config = dict(
    hop_length=160,
    spec_augment=False,
    tokenizer='word',
    encoder_inner_norm=False,
    encoder_positions='learned',
    decoder_mlp_ratio=2,
)
Rows from block 6 of the audio encoder of a small encoder-decoder audio transcriber, named by matrix and row number. Rows with one number within an expert belong to one neuron, the router's apart. Each number is 128 + 32 x the weight over its row's rms, rounded and kept within 0 to 255. All counts start at 0. Numbers have three digits each. After the name is the row's rms in percent of the matrix's.
Before each expert's rows are labels from the 100 clips, of 14976, where the router gives the expert most weight on average: "top examples" is what is common among them; "loudest" is the band of the loudest frequency at the time of the peak. Only what is clearly more common there than usual is listed. The data: read English sentences (LibriTTS-R). In brackets: how many of the 100.
# router: slot weights (encoder.blocks.6.mlp.router.weight, 32x128, trained with AdamW), inputs 0-31
# up: expert up (encoder.blocks.6.mlp.up, 16x64x128), inputs 0-31
# down: expert down (encoder.blocks.6.mlp.down, 16x128x64, transposed), outputs 0-31

# expert 10
top examples: the word "my" (26)
loudest: 500 to 1000 Hz (25)
router.20 080:073085131148174077152130173116171143145121178122156092130094151092124132105115199109099142117182
router.21 107:047129146132120089132097159129155153141106125103127117141120144062119147070110192155121128148095
up.0 088:155144118134116085178139125136129143126141118189135114138045087127138138165156094063171202139162
down.0 092:154171146173148171090112110117101190124105153145129118124106118157095145126103123134091121151097
up.1 085:145162133171091104129083099134104124127123125193086124150149079122173148119103146128148088114077
down.1 098:146126159129090146120130141145146089074120048139103148087144164118114136125175097140158067079082
up.2 107:182126164118150136162111148071187161107120079096070160113168078073048151125155107111202106152108
down.2 106:116111112116036064093123054160118143153144146180169097123099094127144062138144150180131139151123
up.3 109:118108114172151104160125133157160140084122092093092140166179136172108146122115162141175181089133
down.3 100:145158123138155134078131140193100198120150150179134108152058141121133087155126175060129166155159
up.4 102:145133110098163153105138123156159164102100151132174148145163163094099127135129169038158125146095
down.4 106:110132117157113119153158093094117105153107180120113112152132161165162137117141140217155154145168
up.5 099:147134157141083093120124229191165090156131116081158068141092093141188142098123075115109155119090
down.5 098:116148117140144128052098108134055131073120110112141145125155127141170076134172146134166140148185
up.6 096:106097151145070162145174073133118123129103142136164096124099111139151119116083106082112134089119
down.6 088:189107130164160115075181089109123077149141146140155115106060051100147116123196133186066162140084
up.7 122:172123140158105089145080184141193136124108111121087114179137156121151206139141118202167127119082
down.7 123:073139101184133065089137170078099154179099105149131123111136158145130048094105176091131109174117
up.8 100:108093117139148101147081096109159153129112090131129121128137089119085167153143160130053114096122
down.8 105:146071140156042122098088121151056142142121125090126101203132132107145083144118230140148098139134
up.9 113:162129168111147105127118165068146139157121085138123109132161173147152178131147125108083148154086
down.9 112:176154139122180170104138142144107097161117199086107131126112077127102097139071131159155131127179
up.10 114:081103145132115104161171109080158137128087159153133084176160074159096193118083197165164111102153
down.10 115:141135160099133176140102154102046150152125144123145123106119118104155081134155105083099138133135
up.11 125:183127175161164157108140133028076180120127118115140165060115086160175135159118163170152154126137
down.11 123:130153134104127137110135136204152088147135154154120051217172128096148156129148123081115130202134
up.12 094:179095151121133102086083105092113142094126165130186153151142158119130137102121064144095105121183
down.12 097:112130134148097148153137146206101082079196105095010095170079110110166174109123154127103128087128
up.13 084:098106065173124124122158109156128109108133142130124127107103202160031088152115104113057178120081
down.13 095:120128113079157153106122125167156066097146135187105111080144139142144177103087079157120093090139
up.14 091:102152154108184129162107196040191132125116146109047186104131133118152107152167128107162155136142
down.14 096:098118125098134085097179139147095080149143132189125147085171120093080125122075037131103157109116
up.15 087:097099098110120119134144144139142067078160125138114103175132107125124180113147097131118124114096
down.15 093:139162178118121081165146184095068112135146090079115131067132114102130124151136087116136158078136
up.16 108:105108153097071159133153155134156168141135115156139193124173149095055161151173136161136116136090
down.16 097:151118116085090111130090111158143094172134238116162094060167108107142121086141177177132108107128
up.17 096:164102127106104086111116181033112145116138144120146101121170123145078101121124087167128173149117
down.17 096:092094199123123153134099147159130173186103114152089152140141142150142085116125101161152120124117
up.18 106:070124152161145161152140104192128107068106150158127115085104091144063101115119110141133094118114
down.18 094:157113114147097085131110095091166089100105029095198128080160165107147124156171109128073133146135
up.19 102:110146114111125099111098130132083082155145124107128122124124153124091164139136123077152179125111
down.19 095:135119105103127164171159170202089183079135139185092176120159086132099137116141092128090102121099
up.20 084:087172152095110140147160154123095104143116054152130132132083159081155097138195126138127122146106
down.20 091:153125147111148128153138122127120066113117122062112194161184204116085111104138108055140124087092
up.21 113:100148155119106141159137102087086114147118097162126133139126119074155159131125115166123058142143
down.21 106:109150148114135077134135142192109108123089094131126128177139066155055123089138130137109118158105
up.22 112:102157134174236113117080112131129150104129195098104102122212188117118079135121135160117106135136
down.22 111:176160132149086104125160125122094115129132130134113172112060058155185106124130121144106094135153
up.23 123:151167090172131143089119109125131073147146133107111070127180134078111197162163167112162112132198
down.23 116:095116092109095109078127067169132198136169190130134149108115101107107085113088138134121133120113
up.24 101:140087170121111124127106160126160128125133089179083137103174090118158106084126073125125099098108
down.24 104:141141138123123160132127139137039179121138124118073134153120055176115123076122153119101057091123
up.25 095:127161136169090105137172166113142185121163089087110125094158145177066154106114142141116141136114
down.25 102:136114127136073126111103086162141122126151090109135130126176138168106130124114126187141119117122

# expert 12
top examples: the word "all" (30)
loudest: 250 to 500 Hz (71); 500 to 1000 Hz (25)
router.24 109:088141118145138131154116125141197080176184145089125158075083120093093170172119141134105118182110
router.25 113:156143077171104145089162163152112105171100176159122153061174128110128096099152120111178093138167
up.0 113:134079109116136071113087110122155131137149116139084126079080065102126205171150063165144124154135
down.0 103:136173084141146135095101124096095175119103079140136178097150146130072094093143139095090160109148
up.1 112:147153075077122162158132148192164103130159101133127146123166118155141082161097134156108120118174
down.1 101:159100184103138114134154097117059081097136141178155101195071210126140152133174138168122161119078
up.2 107:165124130095180192066068156132115115117139102150109111098160103112183119091130088086132134157114
down.2 098:154156185106155096123128148136083127112145122100173148179071134140090168117154107161201094076165
up.3 101:156127097091123108129144104136100206096142152156118134145127194168122112144147115139128152148117
down.3 098:117076163085073094135136156121137104171096065206075115145121169098160121140159205195147123139114
up.4 076:097151117117164133121121105101116193166133079104121090140127085079179181134105085140150170103136
down.4 075:148108144118114082163112110145134164122110120121179113117138151159083141108159137145113126053119
up.5 094:145107156114128055155100175132130129117106160121129139123142128167110146147110075138135160194116
down.5 096:155143138151179177126050107050144062166129081067145105108114152137145100103110120156144085133166
up.6 092:132039130104119110157172039136139080145162122071112113126163180151144188112122168137150137160094
down.6 093:133143045117095116115116148146130172176161120104131129174130119114162037128140081114117142112142
up.7 114:152114126132154100152117099138167092095142144167127042098121150150136061164106195140069062147132
down.7 115:091152141104102123091130133062083180127184114106142158188119136151125083108136168102094142135165
up.8 108:157184157130133127090101132150144101105089135151120123093094083146142110107144070075135130135113
down.8 112:145139134099130164129202178061152155108140186168141150140109149199110189139138122105128182149105
up.9 109:189086162133107150088185144097135137154119101089144136058160200117127120154149099051173125102125
down.9 097:127131165152092150106154123156137101112156098145173116194196149099090121155171170193132089146135
up.10 117:119153139171199145128125062194146119132124104136112082107133085089097098100101159141143145178124
down.10 114:107136090132131157130107136072107166119172139154155156162108111135153151087160155093095178148175
up.11 126:117123144097000155119162112148092167147078128176131153137083168148116084126083117107175132095127
down.11 125:091101128106124135118129141101129155149146089211184107163139088114147108090155134195171127160147
up.12 077:092114139103173187201095177106118149083148130153053083108145172106111142184062137096066128131181
down.12 088:125140135160149145107171109159130098150092123099082162124105133119200109095102142163138130124119
up.13 110:126129153108075112158139086067123171135141134117137143127103035097140122102167199143158148074100
down.13 105:155127110136099077094163128122156162086123147174149143148130126171189098116158076153094110136147
up.14 077:078130147142170073119168110135098079133143171135109104157157093108135130112139174140080100146094
down.14 084:127143082092175122160115131141122126144120155082166128177094121105185172123134085069071121145215
up.15 082:109136089109164073168151148088136080134093168130153093135159161107127046159159088159116095125085
down.15 079:143094171134146116131129116058132107106103085155142115167159127156112169135153177159121095105116
up.16 076:096122126190113147121174202146124160134119089134045128117145158127129100111099072062073110152084
down.16 079:168111122084109135103190121105082107100117119130180163188103090135099148136110109099188160127210
up.17 111:105112113155081110049096166134106168141164184092083116083191140119132065145125134216142132140161
down.17 101:140116138118152131111123149149150135125121103048101131199149170114162080133122080131073128129116
up.18 078:167162081147102098091179077085166093084146119140160134191117178102148155133162142137208247152139
down.18 083:148164156141130132143185139109138178150122087134086135057106228115121110143108132110084077068153
up.19 095:168146107203127160153110134133137120116228195121093109164170216117121099162118124133065107094139
down.19 099:174100118082137114102135121173125133121129099179153156113095115121126146121131154119161053149102
up.20 099:132118189114139155152087206151158103184103154165143095116133125098089161136140150132106107089121
down.20 102:177156085123134100141180118133095141141133087197086153150107177094144153132109207094107164111155
up.21 109:101168136139113105138093122139118148162146131162065082146146121136090111175125200146131156098113
down.21 113:110077126130121158143109167105131114139101113058134143104052118105156145127143136116244114115165
up.22 089:080045128205124109165083115141123093098126158096161151188148105143128129148104158217137152143131
down.22 100:168164108064180111146174119135116117130126063164125114065131211138180091133087121097093130083109
up.23 109:188124175113130150138151158121115024167101150140168086157148104111159114138122071106163158131166
down.23 112:117093109133153185164105134146132131095151159144124054092131092128076199130149183109147082149091
up.24 127:095166131107133164100081160129120164168160130073136111140164070134119108118132128147138147138134
down.24 121:153085096160129094144103152147061135084162127141163136151075178076144133108113162097111114102150
up.25 090:185108142152098140090117147214150162150126140117119124107200105094119070146107222157140122127070
down.25 098:110125082089137183106154175120166175084104166050106143150144087095111165119139114166150155135154

# expert 15
top examples: voice: male (100)
loudest: 4000 to 8000 Hz (64)
router.30 095:092170115164135112187115131126167072179199109088133139086121105093063128148153154165091144127115
router.31 098:112182157183147184169085196125138103112115132119116178072164107142078126131087116179133104128123
up.0 087:104157124120144099123083129060110153085128077124158114149036135063111117075138111073141152162110
down.0 089:171084107152140153137181138125165088131109168113119137155154112134149114130138089184130109091158
up.1 112:162143163118108179075155101218122139132094111102196164172145094100078155147133103189146132100131
down.1 116:089135094052170113109115129144111065098149048149091103167134151166102086138110109103113116141104
up.2 095:058176131204121144161108125134118081145143199213116126120119125151166148114110131114073111100223
down.2 094:124084132141061103145125111092085151108102134114119142125141099141146093124102148111216153109135
up.3 072:112111143163109130133113111116116135121074165128160129138090167128164194134142102082106163133133
down.3 074:194130074130102129115181185185099178170159107118118172118123125163111142126135101199147128119150
up.4 081:185154128125147093127124108119239104148189102128114109114154190077076127138168075101169124128131
down.4 079:131149107084132140101109118126160060135145094115108088071115112134100127118158145177169113114126
up.5 082:184112101189104116175135082120127104108157132146110084123074108103129198117141186116151140144149
down.5 084:158172190056102155132082151149177144134072132188109195092142192121086123149077135128174112141085
up.6 086:094067074153100096128126169062158096112054186125124135174104101160142111116117090106036182140115
down.6 092:171100186111150138127185135188135175110136156127148132179180134087135156139141140119197109120117
up.7 076:088164101125140139093162168086143173148115097130155145113173158116125121112130202149111076210118
down.7 091:151075133175148112145069130105089062110102113113146170108130172071137128112138156145126151108087
up.8 098:125099149100150121157102149140129217129171118138062117060129099134070129110168142154145125110103
down.8 097:125149129099056101147188127098164121127136138140135106100221103158116126092118129122119164161118
up.9 124:171143112121210152137090171173139124145150122148099156107138146079116121139105177083177104116155
down.9 106:128204125140139154106133118166160110053110051122141136063081166130160099110094116077130124084115
up.10 113:090154170160113194142084110044127134156128114129161107148153127138122147108100063120190169152128
down.10 113:134110130099123133196173164123136091114148140128065151114145115181189120102173136062111120118146
up.11 095:097192207113109122105128173121180149145105159122110150113143064157129100115128136162158079136167
down.11 098:149134116104156119081105129119114143093154170099113109193120124089124139153121182150119141171033
up.12 109:088185168080099137115111091165129134132152119141183124115140128099160141101111128132124167083159
down.12 115:130122137134162118127140161107103109086127157092151119200115082141144119144139161149163104139141
up.13 081:077103072077147106092148138117116090139049153124144127121157137119164123132138118146112099198108
down.13 085:180110054176153072139085130130148170147184104121133113176108091084125096118122157182131093089087
up.14 094:104132114164142146122139124063129133111096136110149167170147106097198078162099103089128109142097
down.14 098:135148108124173147161186128128078135128109086129106123139100186154085139096134130123151066152137
up.15 122:144140079123148108123111185131148129149108169133134108115144134156119131132125147139127076136120
down.15 121:168116161172071141100105120102157130105168100098118152146073173087129082146143181109128126084173
up.16 090:073117146138077110115124208159134089152126140138110120091133121100050136129113135124184208150151
down.16 095:148159083108123164168136135148127099133131186125140155167161171130185087117152055142128127125145
up.17 088:172126105138133171092108137154181140116146143118128155077153137148138083152128099083114064158146
down.17 083:122139125142134123162126134148106151093103051189153072124055113142179155139115178095089132115101
up.18 077:138110125140129136123132118203176139161149128127161151135080119172134162178056105105160125161100
down.18 086:120119100064101070129122160106150120106115120183156122195086137062101122116202064121137154157189
up.19 106:137146196149076101186093109140163130166112120130097111115162134139140168161126083179115156114171
down.19 114:116111102098147122111142147109132134109099166085177147168123139135152071129101118123148114140176
up.20 084:130135090153122148101104197089118057071142187167102151087162134091116151153110147160134202085176
down.20 090:165170105109111125112142152185167142108103103098098134181125203083109086107154110130215104141124
up.21 082:119137138212125113132117192118117143088112103111129130097085120159099152135098105095086138096124
down.21 086:124068097118090075103167119143136165090147157094106156162169104144162156101141144122097049142168
up.22 112:113129088143138153140133142089095104139108082162122103167109143158117115112090141089150142143116
down.22 107:115073162132085130165108091114109117132093091101142134142070125124130073148104137128095129079108
up.23 105:135131092146104151132140132166145206169127105098100126087075103116133109126131069110180091179155
down.23 100:161144110089124093114144149119154110113128148146163154148078158164124140113130087121133229130103
up.24 107:088103204154116126180095191135137080108158206122128143089094090112111144115073124115127161105190
down.24 100:181156072106119168134119044144080143081116111139143131184148187117170102120117104108082042094090
up.25 101:129129042119103119129152103118166157151072132134161137186123157121131086130126104061137135116073
down.25 096:135101139165191147105147148126041129106105071154136093095107112094114114137139081101172139086186

# expert 5
top examples: the word "he" (40)
loudest: 2000 to 4000 Hz (39)
router.10 106:105133128132098112170151092068191128106137157154103113155152171150125088131153225162122107158137
router.11 099:121119171066149128173071180134159156109192171136084134142145132114159100098131106096119133164149
up.0 092:132169136042092096125081110116164132163098120098112180126170142151070085149087112117121124255096
down.0 093:127071148205121156106157153086132095090116148133190097175055134112162085147104161181074141101180
up.1 100:117190119156159146117094106169129152103096077078159132113061122109177143094094156136106105146134
down.1 100:135158135106139119135126105167172160146169153068081121171097095140134128129146102089215111101077
up.2 084:116070096084130142087120121072120059197110152118112136078069188144137115122136200119089107117163
down.2 084:128172143111089124128182115194103122096148111151124100086156092100144136122163104131144123120146
up.3 089:138086157090125155142162146125117095106171129155162153131151104090156084156149150105112135133116
down.3 086:095192124122110125102132091131127126122073156167108115141184236087089112134125049156132125091093
up.4 105:149131100098120093137098166145116128093095152133133102090116200087148120178170081129128106081103
down.4 101:106122167142192143158102081124129101163159079152124101151109139226134125101098118121113148167103
up.5 094:065191112141145125148126116075141169146161229131099063084105130129129164120126071128115133168101
down.5 087:047066153099103137135192169129112065111142056133110156088124068109085082133134127182188162084172
up.6 093:109083166143107118198100196158121149186162112157149140078108090173121143076126139128116174144061
down.6 101:167140108104167066100156076154096122173159041090091132098159102127115088120152130092146123117212
up.7 092:105177151118159129099102104116117083167092139109124125100182127081049142097157204119113174104116
down.7 097:119098136167108122143108163138117106085188126109165122138088113112183148152123126142162159148136
up.8 103:145116126152101147195153158195137147113139112130139144121123070126071083132130091114065072090103
down.8 102:169129111098207108109108126113118087152132136110190130156128144121175085147150153141160139106138
up.9 105:139162154172079097141158139145133119113094109182135103071117163143131082128099171069167167107117
down.9 099:104074080151198123075077104117126167146088171141168188122139118125104191088105085042093115140092
up.10 090:125145111117099139142098073117151144135089149121143094088154211118138097123107080066093137174162
down.10 096:109113183118131095123157171165160223094111107162168136160084127135081151123166118211137125108104
up.11 102:083127141197109210168109123150154128201165200127129112153094111152134150096134114177137138116134
down.11 101:213138121110201091100122104102091132148095040176075132118170121086134158127135188104085147114092
up.12 099:148169136091138167197175106188136153130135049081162146161094056076129126088149110078083075169127
down.12 096:132095127163162149080094108085121095117088184189106124128184185167121149155113130193188119113136
up.13 122:163150144133120094088157094130155083135128088154104094192126133039111136128111151167123127136098
down.13 120:115125123059190133110111184087123194086126179072119126092167133149150142128169078094147118116181
up.14 120:149165115083095129116157140122100067132157146139117061141127184147106116122128135172075083136129
down.14 123:138099136143172123118107118134094134109080165109159153152084069094129069151138118121095130113166
up.15 105:154118058122122181104165144184155055107136155119127161106142135071131117138141118145086157109162
down.15 099:176109184166165103168100121082118104131125124153149083187157137169151178157161142167078110153068
up.16 110:117132078165101111118161078082111083179079199198145115079153132135129161093146131119113074100126
down.16 106:120089124075033112101126176110058143137175098129113165116097077171141099112131210106123151159123
up.17 103:027093146157124175107098105139155158154147180139086124101129139152087131105158055174110107146118
down.17 102:193175084088149114101173126117145112126105057080144115127115098108134116105147184155094146111110
up.18 096:127119200097132139157080132089180132158115153048129145094152118122136129133108154168131085149111
down.18 092:101104089136117118111141109117111119133132076129102078186138127118099118089160122114112120200137
up.19 106:164061103116090099107153104128164143101133141098175163084098146188065142176125072161113151115123
down.19 103:117170148129126177188125160062105118167156138149099139195125089129153140140115174109097074132156
up.20 105:117107111160171113112090112165154085115137091119107095108097131150131126182069160114123140074045
down.20 104:144096086192145107176164150136141120176088085127147113092092134125107122128133126110145157192171
up.21 114:088080098167098092147122098126190106087096114146086166132120122179161149097112170114115182134104
down.21 111:167164116110168115155185193110097158129107110135198108176119110102077118112135101120122144108173
up.22 097:125148150183080074096134109126080160124161050137117159126152127087170094115143109160097103145108
down.22 093:193168120121153149141137155073051126137114163098122115193164133119100117174106137137161101155219
up.23 078:131121089161145124080137155088107110177101192117176181125137126125077141130118089143117163157127
down.23 085:118156141073124088209162056149112092079149068164087125133049094127103071135111187156171105102162
up.24 094:112116077105146195146120104163104146083128186144104152152094133097153100142153178092137108124086
down.24 097:106110082067107112149120114073129118145135159131107112084167151133176166132100074112129185126069
up.25 095:127089125108142147127185235175198146143121106113103132124113126097130169117124156117176142091151
down.25 101:134135180091107163145136106196136137130165124182090138113113137137107097093147147147083137173116

# expert 1
top examples: voice: female (86); the word "all" (27)
loudest: 500 to 1000 Hz (41)
router.2 098:103133145122166122193093147144202158121129153146138145108135136120143105076195159126052107132119
router.3 097:125150129087141164126145189072093142145207149128094142175074100146138133120118099076107172163114
up.0 086:120151092136147140107066152107095144132156082106133089068047147124127198078162157197124189153132
down.0 084:142145122128082118136200167134120097133092128182126133129128139153178121142101069153172053085180
up.1 086:113140107075146118165078069182161140130132117127113160087138115119119164196158105059112149136104
down.1 096:166128101100107104102133167139105134090101092118087138128153157119102184139118158150134165101109
up.2 088:083174097163108164137135090131103131081139139107155096183150062099098123128180169173109166079113
down.2 092:150093061114118129158116153143147168138120151127134117125155115103140092140204138040095142105139
up.3 103:098122150162107133196136087156066135121122125085109101138176126103121112099113144117118119105120
down.3 096:163120124118101163149121147121121128140179022104070108173091196169104087112084082123127165077122
up.4 113:152164140139140128124133134059080146115148148135085100079135154167135135097129099142164201154101
down.4 106:069155104070107084120166134073131107132159100149213159122117038065159084131114147062156109096183
up.5 079:125156158130126154078186112147116139185188121161160115098155123137148133110111117108100116183135
down.5 090:129112110115074153134187178141138108129154101162137166109103120127138117166109159173136110140124
up.6 085:117134093160122159147158149123078125134115131122045144124120064149057165123122092120103181156090
down.6 089:152167138130097084133091137138106105123107075131078078136118137130095127113091200138204121131134
up.7 082:169074038110088098101120112170172136171162155171129135129117126088128124162090122216129126167220
down.7 088:146193118127157117108183053117081123122121126135159159133110156184150109168132131102129108077116
up.8 088:144155153177129176142116121079149131116119083162115179110104114163101175149141082160111138081160
down.8 099:144114096087120080057170104152069126163120114137164113167150137118134109128151149106167059154119
up.9 115:158110153142121159115127096140138128092103189133073159091146222113145125158192151128087110110119
down.9 103:112124118110156126142147117141108107101161087121137125090139083124164146128129095151143106199083
up.10 104:091125114142120140161141122141201136085153175141122142100130130177138148118142141124090171116132
down.10 105:164145116082102127065162144143135159169100102120172103141057127112128149114146090132078114127160
up.11 103:144152179081074120143137128106095178141143112110079102082165152135082136150112128145174105145184
down.11 098:097124102150154108101138110119127042073103163168150130120155171082176029142174170126112124086099
up.12 117:133190112127077132147116169158094095101104213131138143098192087159103089109136128108115118149129
down.12 120:141123110110108131184106129091163132137131152142165111093115084039134089167137100161156129077170
up.13 096:124218120112100081170158134126076115098137059180085138105149095130105111174142137118138134111110
down.13 095:125071122132048125107091115109180096082066142069133149123059096125107101091116187072155116131189
up.14 107:084085123141147099119095089152120128184101145119185109104068148146161136115099147075146118132099
down.14 110:078105106147096208152173164167108162103105094124130138178188080097096078107175105166120074137127
up.15 089:073178118139067144093145136200133131114093140088155096116176097131086146159118167104134156129118
down.15 092:144094111094152165160110147107138204105163091176082163103062131153041168177143156109136149112122
up.16 082:123157084225104144048124184146135155145072096125164179078074116065108123121097170130071090134092
down.16 085:127177173106191139096144173077169136094126150138168120122074163175187165146137138140062166129124
up.17 082:138162142122107167136137086099187156180129132107170113111167145172162169140132068077150138095074
down.17 090:111120144117145119117081113114150101116163176116102159146116148092126073149174100142072116100075
up.18 110:131076088097170129107118107115109140156161103112145083085160091139136136135123088159063125148116
down.18 104:124150133129128109108188170136117083127125173167109164164085170143110119131139130082168108067148
up.19 094:111132148163113158082057120131089158207160073039140149100108074098155125125135154138166146154153
down.19 095:153151148133094139077147108109125068125124202192157111174139177138107128141143121118127164122111
up.20 118:156111134132082140156071108103192151162153155124172090123130087100146115098182155183071158148065
down.20 114:114102148148176135084174159125096154156090097169061092140087102178102113127123116096190077104150
up.21 093:139131153107116122149175065149055143138145117173140094154129121116141120163096189133139047092053
down.21 097:093127160168158086126168129192172131141103117112107100173164190189131125102094102140155160116139
up.22 075:093139117090138198099088189117132135143104072125167126056166156133125137093073115151148133141097
down.22 084:087061107131112133096170167157089061092117183165194124099177111185157132125185053136092154086135
up.23 090:110118125077116103099123139159164113098142173165154098094106171188138145132103149196153130155138
down.23 089:158120146126133115193119185164133228122104136182112118106140128127179128084143115140137113098110
up.24 097:121136130081102106154151084138160146176122172134154127074116162147062102149137158047124088146180
down.24 104:128061083170197197120160103132108129125111112114195113149122151117134065135115126110120140156094
up.25 123:098091073108141143074109118137130093100182139076106127113174075108079147149134161153118139137105
down.25 115:159149226198156095158117119093122161154096148196142110128130119144137054130106173130126136143154

# expert 7
top examples: the word "the" (82)
loudest: 250 to 500 Hz (43)
router.14 108:152128105140114133127125114175138164146106151113120137076142194121130138159134154127168100163138
router.15 083:141138171108160121152098160141188106141195191115167096145106154094118180173156076111077166139098
up.0 086:154162098147194134126101106088139131138147209168172105112117077111138162105092132121103146164114
down.0 090:121126118113109152110108157119138079102087112129120106081165159107114096113173130101091146076115
up.1 098:119129145113084127091138181126147093113099164166128137128155079114102119142182142087104123155148
down.1 107:135152104124127162151127118153158119123121171070139142102165140100094131109114112142085097121173
up.2 109:099120095140109084149176180065142171164117108168166094137106129116120113106148147158098156144140
down.2 100:096049158171141118149127137159159200137141152129094131124170115167182217166086101152112139096090
up.3 100:115193105062101059140159130128085145152147160160154137108152133091138101137106156143108102135100
down.3 099:100065111101096153113132198129133115116134223144150125150144073180093077127108108061068132106139
up.4 088:138100135143119164144154154125159097163114108110111110048052153114133164095088148092109104116089
down.4 093:160183124153098102126128096163115110101140198119098129164135069084072114146186095096149157078124
up.5 092:174162123229060089109109139134148166101081143184111113090086073133084103112070182138089054112159
down.5 109:151184096157113162097096162108167105166107128141177129128089043134113093114125183156136123140087
up.6 108:106158093136104134112189072143133107159117121170109124116154171122164156172123134133151090107097
down.6 109:171076101138135099133115160091086180137098154133163130196067178159185099122128129152142184087094
up.7 092:142118125135101111104098121091129088120156159119154116130086105162162174105153140130114137099065
down.7 098:112093120105185121127176124158139132124106150144115096120129201071054146138151179197144114153110
up.8 081:116149077201080124133147096129147143117107152091183143134125086099075119129134118110145106044077
down.8 075:131174124149103143132184094137161153117096182134200110059154149154108122138120109157129132115178
up.9 094:147132145145124134109103151101069049121146174127212183138110151087109156132107078146098120142156
down.9 091:132145137120141097106174131135148163130062102092094151156129081055164178117142128106157134097014
up.10 136:079158156117132127115081139124077110123118201087053110097120138127068095101141199115096083084152
down.10 127:093088091157135099191166173141152164122156074147144147147089130069119090143130149112170121117168
up.11 095:089098153199102091180141155140132112158118132118133152168066117132092140186206193120117136095159
down.11 096:096067161107123128085140135148105145108110137193065141144160162143117138094059166098138148167111
up.12 105:117162136146075127124116150142101094137166129069095140154106069100154127188120141166112121136159
down.12 097:157159112110146166118093105108121057111136109106103131127167108162132100109125094155184102143108
up.13 114:119147138129101146164106139148172143123124153112090108148160118175115162120158127124125141179146
down.13 105:124089136189131171154076118139133151146093072074138150114155118102103136108121107085073169187130
up.14 096:120088110127123111140092093108078095094106108145149163151077103147099111172138189095153195124201
down.14 097:101120101112156176125163080143093142109100135114095136143171114152142167143101123112112097047106
up.15 104:117104156151097157099134147122115187114074149127135162148102136106076153147122110103142188109114
down.15 104:102086135117140136149110068209160114123144121126097162122102106118129175105099075136126129180129
up.16 095:112108162130114156113166090163138155166153101099155093093068189179132086134122165153115186101126
down.16 101:144119142175128080107215138132128174118150131174141166182161064137118100157090116200108128145130
up.17 099:109092119154033109115091122099165093129149166120152161102135121115126114124181150125126175113066
down.17 101:111086144118100150112115201111125118129151168142110107159133138135153134119150112093153113072136
up.18 095:152074114094076172085108085065139136091138126155115107129127093155128111069119158169118189120199
down.18 090:100104132150103136164117104150142151109148082123056115073151151125173110132190176156097102074110
up.19 103:139160165134115105112100176090132128118110173173155135114167113141092161089103092100186101134111
down.19 100:156097144133106078079132090097143075169064150100121168164119166144113121095116096149164065071163
up.20 093:141170159127158198161150138145162112097112141197054112117129097108151190165094101168135074107097
down.20 101:137098169161138057063095142110114120159165121094164163075031162124117113111116127141115169095128
up.21 105:127171131070105127099128136056104100104161144153161148187101099132116118114052145137094146150211
down.21 108:121098106127132139162186109154126122108114140176122094078231136154123098122095130108153149144130
up.22 090:135118124114223134138120060139097168137121068198094111150144125110152176123130130122136138160115
down.22 082:140209102117106158154194123121134066148144159144090108128131129169125116151111133087111074036144
up.23 080:071149132125120096155134161130085074174155116069162141167116036172112158117121169188127152124078
down.23 089:128135108133124075159125134119130068105167128096192103185093105149144169125117199158111100139150
up.24 105:148182137159157121123097070150055070082104079119127139178116176105086137125077110133093176107145
down.24 102:143151176128151093126211108151085158177068134159158120140104116122109125115146098082105094090101
up.25 112:139117117137164171151171133165138122096127129145164113108085153090119071118075126064100153100080
down.25 097:141119118139163138112190123171133146140107172123131105143122115086112207111171077130102148153124